From a checkpoint of a small image flow-matching model: 11M parameters, arch dit.
Rows from block 3 of a small image flow-matching model, named by matrix and row number. Rows with one number within an expert belong to one neuron, the router's apart. Each number is 128 + 24 x the weight over its row's rms, rounded and kept within 0 to 255. All counts start at 0.
After each expert's rows are labels from the 100 images, of 14976 (inputs lightly noised), where the router gives the expert most weight on average: "responds to" is what is common among them. Only what is clearly more common there than usual is listed. The data: microscope photos of single blood and bone marrow cells. In brackets: how many of the 100, against the usual share in percent.
# router: slot weights (model.blocks.3.mlp.router.weight, 32x192, trained with AdamW), inputs 78-116
# up: expert up (model.blocks.3.mlp.up, 16x96x192), inputs 78-116
# down: expert down (model.blocks.3.mlp.down, 16x192x96, transposed), outputs 78-116

# expert 1
router.2 [ 80  84  79 159 117 115 151 122 107 141 135 124 125 146 124 111 171 159 112 143 131 142  80  99 146 102 130 140 108 121 139 106 125 105 133  96 134 136 120]
router.3 [107 101  54 136 152 112 145 123 113 125 138 153 136 113 123 106 165 161  63 157 147 140  76 112 132 111 132 129 102 165 126  90 140 109 147 134 117 136 136]
up.0 [145 138 106  94 110 119 126 129 121 130 147 165 115 110 152 119 153 103 126 179 121 112  95 123 108 135 142 161 115 182 107  93 136 132 153 116 116 116 131]
down.0 [122 134 105 129  98 107 131 120 115 113  94 133 146  92 129 128 106 139 159  89  75 123 199 147 118 100 147 121 112 116  83 141  91 118 142 150 122 137 137]
up.1 [114 130  92 117 140 121 125 122 116 114 113 140 166 132 121 129 109 118  98 142 164 138  91 159 135  84 123 135 165 125 145 178 127 147 117 129  89 119 166]
down.1 [146  69 178 147 108 130 108 126 165 151 121  83 152 172 120 126 154 139 148 121 114 165  86 125 103 125 148 111 120 141 152 123 142 131 135 122 156 125 111]
up.2 [149 109  91 137 123 121 117 138 109 147  75 115 144 117 120 122 115 137  72 221 152 139 115 114 119 100 102 117 129 133 137 135 128 146 106 120 131 124 130]
down.2 [122 136 173 122 137 129 141 133 117 116  97 131 149 128 119 106 127 147  90 206  36  74 118 127 125 115 138 147 114 146 128 138 136 133 125 118 144 125 141]
up.3 [115 111  98 160 139 132 118 167 154 123  97 189  74  95 123 156 118 135 103 158 155 131  94 128 147 145 123 101 135 155 117 121 133 152 117 105 129 125 155]
down.3 [117  96 102 136 130 138 139  96 125 132 126 214 113 124 139 124 141 141 117 163 123 148  99 128 138 130 162 127 127 133 163 196 154 151 134 137 141 123 137]
up.4 [129 132 102 200 164 119  91  91 165 137  72 150 123 132 108 155 189 121 151  34 116 146 107  98 165 115 124 153 127 118 150 181 133 117 116 123 126 126 138]
down.4 [151 140 146  94 136 133 141 190 139 143 128 240 110 100 129 113 110 136 141 129 103 121 119 111 119 147 134 126 132 127 126  88 149 170 146 106 117 126 113]
up.5 [170 133 128  89 145 113 124 114  82 149 127 134 117 124 129 118 135 164 130 144 119  93 140 115 117 106 118 151 146 140 151  90 111 150 115 144 109 111 112]
down.5 [129 100 109 154 120 102  84  86 130 110 137 156 132  83 116 150 100 137 131 127 109 118 116 144 127 169 116 147 159 135  99 108 124 196 146 124 103 115 161]
up.6 [122 188 143  63 125 117  81 122 131 112 124 124 123 120 108 123 117 115 135  65 152 127 137 141 132 122 107 115 138 108 124 162 153 137 131 118 142 131 110]
down.6 [115  99 150 139 123 146 125 153 152 112 163 122 123 108 119 126 120 138 154 107 121 151  83 115 114 138 135 159 119 135  93 173 111 172 121 158 122 124 145]
responds to: cell type: artefact (41 vs 9.8)

# expert 4
router.8 [ 94 132 138 108 132 112 152 114  87 117 159 173 141 110 157 141 161 173  82 122 106 163 116 107 153 102 144 162 105 147  98  96 148 102 145 109 142 150  90]
router.9 [105 108 101 158 136 136 154 109 103 123 156 189 136 111 153 134 145 169  88 130 114 150 102 100 169  87 157 143 111 138 120 101 126 108 154 101 129 157 106]
up.0 [120 114  95  89  89  99 112 140 139 117  98 237 107  87 116 127 127 112 123 132 139 168 111 143 130 132 121 130 124 145 138 142 119 133 134 117 117 139  98]
down.0 [110 115 123 149 128 145 139 145 145 135 119 228 122 173 146 134 137 142 158 112  76 130 140 138 123 121 142 123 112  84 114 103 125 103 125 159 148 126 140]
up.1 [116 129 101 158 158 112 172 168 110 125 155 123 132 114 138 139 141 154 179 127 184 150  84 137 124 122 145 102 128 138 127 146 138 179 120 134 132 101 109]
down.1 [127 129  82 154 114 139 102 124 107 137 104 153 115 112 147 142 132 133 155 131 164 151 124 125 117 151 120 105 141 125 133 147 119 122 119 137 159 152 120]
up.2 [126 139  85 148 121 139 143 161 114 155 128  99  75 103 156 154 151 134  88 102 173 111 134 136 141  98 102 162 126 117 131 169 133 142 123 135 118 123 143]
down.2 [ 71 104  79 168 116 135 128 123 157 117 142 108 124 120 134 137 133 107 131 109 159 142  82 138 101 158 147 139 119 127 196 140 145 138  95 153 153 128 123]
up.3 [143 112 137  87  81 126  96 132 122 147 112 152  99 138  99 149 148 103 107 106 152 131 136 109 142 166 152 100 136  83 131 156 149 115 134 135 128 121 119]
down.3 [168 129 152 164 112 121 135 149 140 100 106 213 139  88 154  93 101 119 134 136 140 124 136 113 115  96 132 108 150 112 112 139 161 108 102 100 108 110 132]
up.4 [114 157 100 115 149 168 121 166 116 112  80 116 122 207 145 145 104 184 123 128 160 120 156 137 134 143 143 111 136 132 128 123 122 131 165  87 134 109 117]
down.4 [158 136 108 109 151 109 150 137 116 142 146  62 152  73 136 191 159 134 147 144 154 118  68 136 123 139 137 120 138 128 171 156 157 106 128 132 145 138 139]
up.5 [127  91 160 117 167 126  88 150 142  98 119 118 143 164 105 139 132 153 122 127 137  86 150 116 126 106 152 176  99 119 100 149 138 160 111 138 143 164 135]
down.5 [116 130 125 110 114 128 122  77 110 143 139  97 154 122 120 100 151 106 156 112 115 123 105 158 147 128 115 141 173  74 112  82  79 122 149 109 136 192 121]
up.6 [101 145 133 111 130 118 115 120 106 142 103  59 130 100 125 133  91 127 109 138 210 128 157 110  99 116 104 134 148 127 148 138 108 146 130 140 109 130 132]
down.6 [106 106 119 132  76 131 120 100 151 134 135 103 132  89 134 132 136 144 133 183  52 120 170 136 108 101 145 102 144 111 139 118 172 130 126 136 133 136  91]
responds to: cell type: lymphocyte (34 vs 15.3); cell type: artefact (31 vs 9.8)

# expert 9
router.18 [105 127 101 143 107  95 129 115 125 100 128 165  98 140 135 121 148 170 103 177 115 148 110  91 138  88 114 163  97 138 109  85 120  82 167 127 146 154 121]
router.19 [100 112 104 172 111 121 110  89 107  96 141 145 106 140 128 132 150 167  78 180  99 135  98  92 122 102 135 164 117 114 108 106 116  93 168 101 145 129 127]
up.0 [142  86 132 185 145 169 126 118 123 127  90 108 125 171 100 137 107 154 160 143 173 116 132 146 126 137 132 136 132 131 124 114 102  88 142 140 131 105 143]
down.0 [200 123 150 130 112 141 126 142 129 156 172 116 126 113 128 152 103 129 120 118  51 150 175  75 133 149 130 131 109 112 116 107 127 120 142 129 122 149 125]
up.1 [125 163 148 111 103 108 133 127 135 131 100 169  96  90 131 126 108  96 144  82 120 148 137 177 147  92 109 135 116 143 111 142 141 111 116 130 128 133 119]
down.1 [130 123 134 161 108 131  86 154  95 125 170 168 107 157 129 122 119 144 120 104  78 126 111 126 104 131 151 142 125  91 126  96  74 153 131 112 125 132 152]
up.2 [119 100 141  93 102 106 143 125 160 133 107 110 121 101 108 126 141 153  95  91 144  91 109 117 137  96 139 122 153 128 118 184 170 115 139 105  91 134 122]
down.2 [132 145 130 109 134 137 103 107 104 118 146 125 164  50 161 112  90 131 105 100 107 150 118 136 126 112 119 158 181 100 187 153 131 129 140 140 121 110 103]
up.3 [113 116  85 117 122  95 111 110 122 131 125 255 129 133 140 101 125 121  98 150 144 112  55 122 140 132 116 131 121 163 114 104  98 134 126 130 145 131 128]
down.3 [129  95 138 163 158 135 132 129 128 138 152  96 122 137 139  76 115 133 126 114 169 115  93 133 127 124 155 100 113 131 152 109 134  98 138 160 137 118 133]
up.4 [127 167 139 140 112  56 148 107 110 110 101 102 120 104 131 163  76 133 148 131 176 130 118 156  74 166 136 123  61 162 113 193 127 149  80 104 128 124 131]
down.4 [151 113 125 148 125 130 133 169 106  90 135  98 164 137 163 132 128 124 126 127  84 147 129 160 172 165  63 122 128 131 145 135 125 133 115 112 125  89 162]
up.5 [ 91 144 109 241 134 137 133 119 133 139  96 152 118 129 125 153 143  89  96 158 124 133  75 124 130 137 105 139 106 101 160 115  90 155 141 139 101 144 149]
down.5 [124 112  83 170 127 110 136 107 174 103 179  96 139 152 117 154 134 132  54 118  82 150 137 175  94  95 172 124 138 145 142 116 172 123 172 152 110 122 162]
up.6 [137 124 133 123 105 128 112 128 143 109 139 174 126 119 125 136 153 138 137   2   0 127 148 109 146 110 128 147 128 136 143 124 150 144 149 129 127 120 105]
down.6 [153  85 163 152 137 124 130 198 145 127 139 144 120  78 118  91 120 140 116 124  32 101 159 114 110 110 133 127 137 124 134  88 124 148 138 126 119 120 100]
responds to: cell type: artefact (25 vs 9.8)

# expert 12
router.24 [108 145 173 116 132 107 179 127  87 121 182 158 170 114 131 108 144 135 108 132 106 118  90 105 143 117 141 147 123 185 119 109 183 145 107 114 150 151  78]
router.25 [115 181 176 138 123 124 158 125 104 123 167 176 166 117 151 123 144 127 125 145 106 138 120 121 155 114 122 143 123 164 113 134 182 156 134 130 148 137  69]
up.0 [118 119 154 134 108 118 200 152 119 148 202 120 172 149 132 122 117 101 134 106 117 119 127 132 127  73 106 138 143 119 126 139 134 168 114 123 116 128 113]
down.0 [136 210 131 104 108 124 126 130 111 141 155 122 144 108 137 126 142 130 153 149  87 122  87 131 123 139 150 117 132 129 124 112 118 103 115 144 125 123 135]
up.1 [ 92 124 121  97 130 116 158 135  82 102 124 124 157 119 116 139 135  95 132 172 109 112 101 152 147 127 131 138 132 140 165 174 126 145 116 141 116 132  92]
down.1 [100 128 123  77 145 159 147 125 120 136 178  95 141 103 130 151 140 139 119 111 101 116 128 140 124 127 100 117 129 180 119 116 152 143 143 116 119 150 115]
up.2 [128  94 139  92 171 138 114 153 131 156 106 165 107 138 150 116 169 140 135 129 115 162 126 119 145 101  97 151 129 173 134  61 140 123 127 163 145 114 167]
down.2 [ 94 116 144 167 116 150 145 160 137  94 141 101 114 158 149 130 150 145 149 156 145 120 111  94 126 107 146 160 138 154 131 112 108 113 102 154 106 145 132]
up.3 [134  80 128  98 148 134 153 133 133 146 140 149 151  92 146 128 143 143 143 186 137 160  62 129 108 129 141 149 113 145 144 135 144 148 107 122 148 126 163]
down.3 [128 162 149 117 150 140 157 101 122 146 104 121 117 147 164 103 151 113 104 123 130 129 156 104 138 144 105 128 122 136 108 127 135  99  94 147 127 152 141]
up.4 [140 147 129 104  90 125 142 105 115 126 121 129 124 174 147 129  92 142 131  72 165 146  64 117 148 122 111 134 140 140 129 108 136  96 193 122 150 125  99]
down.4 [147 102 122 145 153 110 127 139 154 124 129 152 130 108 127  92 145 109 126 100 168 126 206 134 105 127 167 117 130 132 155 132 130 118 138  92 122 156  98]
up.5 [130 172 190  91 149 153 132 131 133 119  79 163 112 162 106 160  90 126 138  76  90 117 151 130 152 149 125 143 129 153 129 163 117 157 126 143 120 127 153]
down.5 [ 96 145 143 151 129 115 106 123 135 128 134 152 140 140 133 137 111 118 106 134 179 122  92 122 133 129 128 128 135 103  72 132 125 133 102 127 142 117 108]
up.6 [130 155 120 112  95 127 125 163 144 128  93 102 116  92 142  96 142 121 124 143 202 135 125 148 137  79 110 108 172 140  97 147 143 127 150 144 125 134 106]
down.6 [106 122 141 125 129 114 134 118 141 134 149  97 135 144 140 129 146 131 100 122  77 156 122 128 164 132 151 123 120 133 119 101  93 107 147 137 129 145 108]
responds to: smear: peripheral blood (100 vs 16.2); cell type: platelet (95 vs 1.1)

# expert 15
router.30 [177 163 174  61 121 150 139 114 155 112 101 149 132 102 137 155 103 127 134 106  82 114 172 133 135 145 128 123 126 179  81 127 162 127 138 162 140 145 111]
router.31 [153 149 166 103 129 148 118  94 136  91 138 153 135  97 148 146 103 130 128 112  94 147 169 157 138 152 145 165 119 169 115 149 154 127  99 135 154 143 114]
up.0 [129 168 162  72 113 138 135 117 135 121 154 142 105 138 114 139 137 125 105 137 158 164  82 116 130 137 103 130 140 134 120  87 127 137 145 144 102 138  78]
down.0 [136 119 123 158 122 145 116 143  82 130 130 108 135 129 112 119 130 145 124 100 126 110  97 100 136 104 100 147 125 133 138 151 109 159  99 145 150 140 151]
up.1 [110 101 107 115 156 125 109 121 133 136 104 185 147  96 129 158  94 164 129 139  47 133 159 117 145 134 125 104 111  79 125 169 120 121 150 131 110 108 128]
down.1 [ 71 145  74 161 142 141 113 124 140 127  75 144 139 119 135 106 120 162 122 162 247 128 130 154  97 122 141 122 113 161 116 176 146 167 134 127 126 115 106]
up.2 [ 94 151 165 213 130 123 107 135  79 134 170 110 137  47 137 128 104 121  71 213 130 113 130 131 138 150 125 141 121 134 111 152 176 127 113 140 136 131 135]
down.2 [151 126 133 174 144 115 143  97 138 142 141 135 115 141 131 185 124 169 131 109  14 117 178 136 144 100 124 157 122 133 158  40 117  87 143 128  93 141 127]
up.3 [137 142  97 142 122 119 133 156 164 136 120 127 133 134 157 127 115 104 176 139 117 132 165 184 125 157 124 116 106  73 113 125 145 132 106 131 131 140 114]
down.3 [128 131 126  86 139 134 120 129 144 159 107 208 114 115 132 140 157 146  88 134 198 134  77  39 118 152 109 120 133 100 138 140 130  72  84 140 120 147  86]
up.4 [140  94 147  61 167 135  86 132 126 161 164 167 113 139 124 142 164 133 139 149  98 138 116 137  86 122 134  97 127 161  93 134 114 108 109 127 125 128 148]
down.4 [109 153  99 183 119 141 150 108 120 140 154 110 130  90 124 159 131 144 167 149 114 131 134 135 140 136 127 133 123 133 116  83 132 159 143 126 122 124 109]
up.5 [146 107  95 130 103 133 103  78  74 135 119 165 104 134 158  89 122 150 129 106  92 124  96 151 134 179 126 112 135 101 108 136 156 104 162 153  93 129 117]
down.5 [147 176 122 114 115  94 118 125 138 113 136  79 124 168  89 146 127 132 156  87 146 112 155 187  97 154 146 139 153  85 115 163 135 127 123 142 131 126 130]
up.6 [148 118  97 180 140  99 122 155 129 159 109 141 134 135 135  91 170 114 115 141  76 151  22 142 146  98 143 142 136 162 141 104 155 130 132 121 153 138 112]
down.6 [132 131 149 140 155 118 140 156 107 123  88 152 150 134 144 130 121 137 146  93 179 135 108 117 115 137 127 126 109  89 132 123 104 151  76 115 136 118 137]
responds to: cell type: lymphocyte (40 vs 15.3)

# expert 0
router.0 [114 162 109  98 154 126 105 144 114 128 143 189  86 112 110 193 148 158  99 123 149 154 107 114 107 132 158 165 107 141 128  80 145  95 144 139 116 140  97]
router.1 [112 146 140  94 126 139 122 110 101 110  96 191 135 112 150 174 158 178  86 120 133 149  94 140 106 125 135 143 114 134  89  82 124 104 135 109 142 142 128]
up.0 [137 128 108 139 121 119 148 120 140 109  95 181 159 138 123 134  93  91 129  90 173 137 255 123 128 131 138 127 145  96 123 103 132 113 150 111 155 109 177]
down.0 [143 150 138 135 117 120 151 137 124 148 156  78 130 139 127 147 106 152 148 123  80 130 125 114 130 149 154 129 119 109 148 111 135 140 137 138 128 152 143]
up.1 [110  96  75 136 111 118 141 101 132 124 146 142 113 135 137 144 107 160 115 161   0 157  89 100 135 123 143 114 115  97 120 101 120 131 154 129 144 132 150]
down.1 [ 98 166 130 110 121 144 152 161 117 127 107 200 114 137 148 155 100 121 169 129 105 156 121 129 110 159  99 128 119 126 127 152 155 151 117 131 138 159 124]
up.2 [ 99 112 145 162 125 121 173 149 114 137 184 119 172 142 144 119 137 110 151 137 145 115 105  86 106 113 101 128 144 139 127 117 165 175  85 134 110 118 116]
down.2 [139 167 155 130 127 130 131 139 135 102 139 142 124 103 132 108 131 138 156 164 101 140 165 145 126 120 134 138 139 139 143  43 131 132 139 130 124 104 124]
up.3 [139 130 102 101 118 146 138 109 118 131 106 154 118 136 140  98 114 105 141  94 135 140 141 112 154 140 116 138 104 131 188 111 134 138 113 152 133 113 103]
down.3 [119 109 106 100 101 142 122 111  80 154  93 124  87 130 156 125 105 130 109 141 112 109 153 137 135 105 116 156 108 173 106 116  88 179 154 146 136 161 153]
up.4 [101  88  89 101 109 161 125 148 116 128 155 116 143 171 115 102 191 133 114 142  65 122 120 148 146 131 153  78 162 149 150  77 122 147 116 104 119 115 118]
down.4 [108  95 136 109 133 128 171 147 128 121 123 130 127 103 112 161 140 131 113 125 141 131  71 138 153 138 111 119 131 111 118 162 111 140 133 134 125 104 138]
up.5 [137  82 160 167 143 130 150 129 145 162 140  60 106 148 135 110  90 119 125 160 145 102 169  78 102 129 182 120  89  80 112 128 129 128 137 138 122 141 127]
down.5 [165 156 135 136 124 160 121 118 161  77 160 149 116 136 113 131 118  90 157 163 169 128 160 137 138 141  97 133 161 125 126 103 105 107 144 155 121 145 112]
up.6 [127  92  76 137 101 138 109 157 105 109 175 130 155 117 165 137 120 159  80 134 186 128  99 119 123  70 133 122 138  83 130 163 129 134 122 126 110  91 190]
down.6 [118  71 181 106 122 145 126 149 163 115 132  78 148 230 115 129 155 139 147  80 112 158  80 120 118 154 133 139 129 144 141  94 134 179 118 131 123 119 113]
responds to: cell type: erythroblast (32 vs 14.3); cell type: artefact (25 vs 9.8)

# expert 3
router.6 [102 128 153 171 153 161 160  75  90 155 138 134 159 144 139 138 156 138 112 119 137 135 127 104 176  98 151 135 101 120 104 145 150 103 149 116 170 102  84]
router.7 [132 129 155 160 115 142 118  61 144 117 128 132 129 139 138 134 150 134 128 154 101 157 124 119 133 155 128 127 137 127  88 139 145  87 175  75 173 134 101]
up.0 [154 136 144 115 183 173 103 107 184 150  94 121 118  85 130 127 185  98  84  90 145 133 147 146 122 146 123 140 111 107  91  87 101 128 113 151 172 125 118]
down.0 [104 151 165 138 156  62 146 155 132 112 164  98 138 181 113 123 156 125 155 129 111 120  97 146 105 125 154 122 145 141 134 137 101 169 104 122 113  99 134]
up.1 [116 125  96 140 120 141 129 100 102 149 159  19 111 189 156 179 148 153 155 136 131 116 123 107 121 103 127 119 123 112 116 136 145 114 124 133 142 157 119]
down.1 [107 101 123  90 118 124 142 118 134 125 107  96 123  68 120  93 108 139 125 149 123 133 131 102  84 126 163 113 121 124 147 175 117 135  81 134 138 131 121]
up.2 [128 124  43 181 136 163 174 108 106 152 112 109 130 138  93 161 145 122 112 133 200 131  79 129 129  94 113 103 140  83 150 143 110 136 116 122 134 138 173]
down.2 [ 90 115 108 129 141 118 166 138 166 100 128 152 124 183 131  88 136 126 120  88 101 143 108 140 114 128 150 133  99 115 128 105  94  92 117 129 132 107 147]
up.3 [144 144 135 147  99 115 140 128 120 132 126 225 144 145 147 114 102 129 120  80 168 133 104 134 124 109 106 159 139 153 127 111 154 119 157 140 142 107 108]
down.3 [139 126 111 175 132 145 136 111 126 142 156  94 129 153 138 134 150 120 131 102 160 118 147 142 142 120 142 133 127 142 128 216 119  91 118 139 132 141 112]
up.4 [185 114  79 132 129 129 134 146 156 134 144 110 127 166 147 117 130 127  61 151 190 124 134 152 146 120 142 122 113 141 117 130 133 106 122 155  89 159 113]
down.4 [143 122 116 156 117 148 148 153 140 102 109 138 139  95 133 100 117 112 136 134 108 122 155 131 114 114 131 121 160  94 145 120 151 145 108 122 156 132 131]
up.5 [158 125 105  99 165 110 123 121  99 111 147  99 145 160 120 129 152 116 154 108  46 127 142 130 135  91 157 127 137 103 123 112 145 134 110 133 123 156 143]
down.5 [131  89 188 115 161 118  96 147 124 130 109 117 169 113 131 116 122 127 153 128 107 103 215 105 148 117 121 140 117 134 120  93 114 148 113 150 134 121 117]
up.6 [126 141 103 117 124 106 101 116 155 121 101 146 150 165 147 122 145 141  98 149 140 107 137 137 127 140 141 132 156  94 139  87 169 135 136 115 138 119 123]
down.6 [131 144 144 124 159 122 117 129 101 105  94 171 138 143 122 126  96 113 141  99 112  80 109 104 143 135 111 127  96 142 108  72 146 140 127 139 129 131 115]
responds to: smear: peripheral blood (98 vs 16.2); cell type: segmented neutrophil (63 vs 20)

# expert 7
router.14 [137 143 162 123 170 117 172  99 111 122 138 109 121  91 134 156 108 141  92 114 107 151 136 144 174 116 130  72 118 136 142 122 139 135 126 128  99 122 106]
router.15 [ 93 133 123 125 178 130 151  81 113 139 147 112 146  97 153 158 110 116  93 148 113 110  91 135 173 126 109 129 109 171 103 109 137 150 142 138 129 171 136]
up.0 [135 133  99 139 133 142 113 140 102 163 119 112 119 123 105 126 141 125  94 253  22 135  91  94 114 142 129 129 127 204 118 105 130 141 125 143 128 136 125]
down.0 [130 126 131 145 137 134 116 118 116 141 104  66 119 138 115  94 120 143 156 160 167 126  84 137 157 153 141 152 123 105  96 164 161 123 126 135 129 127 168]
up.1 [120 154 123 128  79 124 109 126 119 144 107 129 125 116 148 112 129 160 139 153 121 141 111 163 126  96 118 102 124 104 138 138 135 155 145 124  95 101 164]
down.1 [154 110 120 187 114 128  89 113 110 110 135 153 132  95 139 153 121 144 142  70 134 137 164 109 150  98 136 136 119 123 150  85 161  51 159 129 137 135 116]
up.2 [ 97 116  88 110 144 128 122 123  94 172  97 114 103 148 102 151 118 172 144 127 146  95 107 152 120 137  68  79 122 181  95 161 133 112 115  86 142 125 134]
down.2 [161 141 148 109 110 138 112 193 152 127 155 149 119 125 146 104 139 130 120 112 150 134 105 155 167 147 139 123 152  86 179 129 174 133 149 177 105 131 121]
up.3 [155 116 129 177 177 138 129 143 128 153 147  78 136 105 104 144 120 127 186 173  47 128 128 142 114 125 126 134 132 164 122 126 116 117 145 133 115 139 148]
down.3 [136 156  82 120 134 109 148 111 148 123 157  98 128 130 128 150 155 117 114 111 152 152 122 120 122 132 101 148 153 123 156 119 153 133 122 143 128 138 141]
up.4 [138 126 155 128 105 127  81 130 140  97 154 146 140 152  60 106 158 147  92  96 134 120 113 123  89 150 155 150 180 152 124 122 116 104 109 137 106 179 104]
down.4 [151 109 137  91 153  71 149 158 108 163 164 142 143 117 100 102 121 108 118 128  91 123 121 139 134 116 136 140 107  86 136  95 137 113 108 123  94 178 138]
up.5 [103 147 129 205 126 112 119 144 130 116 142 139 141 123  94 142 137 134 151 148 161  92  63 154 106 122 113 113 140  97 133 136 132  92 139 111 104 139 163]
down.5 [130 117 137 108 135 123 123  93 160 126 156 178 122 106 125 140 118 108 134 107 118 120 152 142 151 124 105 137 124  89 161 126 136 126 148 121 104 154 119]
up.6 [116 124  86 138 101 154 128 137 107 149 139 134 116 127 110  84 122 130 159  95 167  95 132 138  94 108 137 138 146 176 136  95 106 111 118 147 138 115 147]
down.6 [123 152  80  80 154 128 111 103 108 130 112 149  95 136 133 154 152 131 134 125 107 152  83 100 124 117 119 107 154  95 140  96 118 177 133 128 139 143 136]
responds to: cell type: lymphocyte (34 vs 15.3)

# expert 6
router.12 [131 129 156  60 131 109 140 111 132 109 161 145 142 124 137 152 152 159 131 127 114 156 134 111 143 120 118 177  98 169 116 120 149  88 112 124 153 127  89]
router.13 [103 132 148  93 124 101 139 116 116  79 152 122 121 154 138 132 119 151 131 170 126 155 143 116 132  99 136 155 119 146 112  96 169 113 157 113 106 137 129]
up.0 [114 143 123 113 129 134 152 149 142 109 166  47 128 150 117 132  77 161 112  78  70 139 210 152 121 120 141 153 146 107 168 142 147 141 140 120 132 137  99]
down.0 [ 90 100 120 138 128 120 134 127 128 136 114  87 132 170 132 161 117 115 147 112 235 132  50 134 108 103 113 108 127  93 162 193 119 164 139 127 140 136 137]
up.1 [119 139 121  81 160 114 151 130 139 134 176 139 117 114 111  96 142 122 125 174 232 110 119 112 113 147 120  88 139 135 104 108 120 166 123 119 132 124 107]
down.1 [150  99 119 129 136 138 137 125 114 124 180 143 103 108 129  90 100 138  77 132  69 138 136 115 151 118 100  98 120 142 130 123 118 122 129 121 115 102  84]
up.2 [116 108 137 115 128 122 117 123 128 140 144 147 131  93 124 140 105 143 161 133 147 132 120 135 110  71 121 136 131 100 113 172 146 148 122 131 125  89 213]
down.2 [102  73 145 115 122 126 117 136 150 133 143  94 141 219 120 137  97 138 143 113 106 108  79 140 130 107 146 139 140 132 105 120 160 191 128 139 139 105 137]
up.3 [135 162 174 176 109 130 129 159 176 146 130  81 169 129 127 126 122 129 130 207 244 138  87 153 106 144 111 149 138 168 141 131 114 113  91 146 129 115 143]
down.3 [161 115 134 164 129 114 118 118 137 102 137 194 144 118 138 121 127 141 174 170  92  92 183 164 149 123  86 131 124 113 151 102 154 137 116 146 108 137 134]
up.4 [125 148 143 141 130 127 127 155 133  85 148 181 125 117 107 180 124 140 112 173   1 135  95 148 143 154 150 126 123 145 133  52 122 124 130 129 131 143 152]
down.4 [105 143  74 111  88 134 123 122 142 132 103 136  75 145 112 162 123 122 145 146 162 120  68 107 129 124  94 128 137 119  91 107 140 142 136 136 130 147 137]
up.5 [ 99 118 141 172 147 131 131 145 120 128 104 107 132 103  91 143 124 118 138  77  65 103 114 140 110 115 122 109 143 132 120 115 107 131 119 133 132 111 128]
down.5 [121 133 175 146 162 122 167  96 118 119 137 128 126 145 146 139  93 114 145  69  72 115  85 128 102 126 123 173  95 124 122  99 161 113 113 165 103 139 163]
up.6 [127 153 144  62 113 127 149  87 115 124  97 107 117 133 135 109 192 114 145 174 130 105 190 175 169 141 109 139 115 138 146 133 109 128 140 132 127 156 140]
down.6 [135 107  60 164  99 120  98 109  94 133 141  93 133 118 128 184 136 132 104 115 116 111  40 113 126 181 157 129 145 118 147 144 125 144 124 123 153 143 135]
responds to: smear: peripheral blood (47 vs 16.2); cell type: lymphocyte (46 vs 15.3)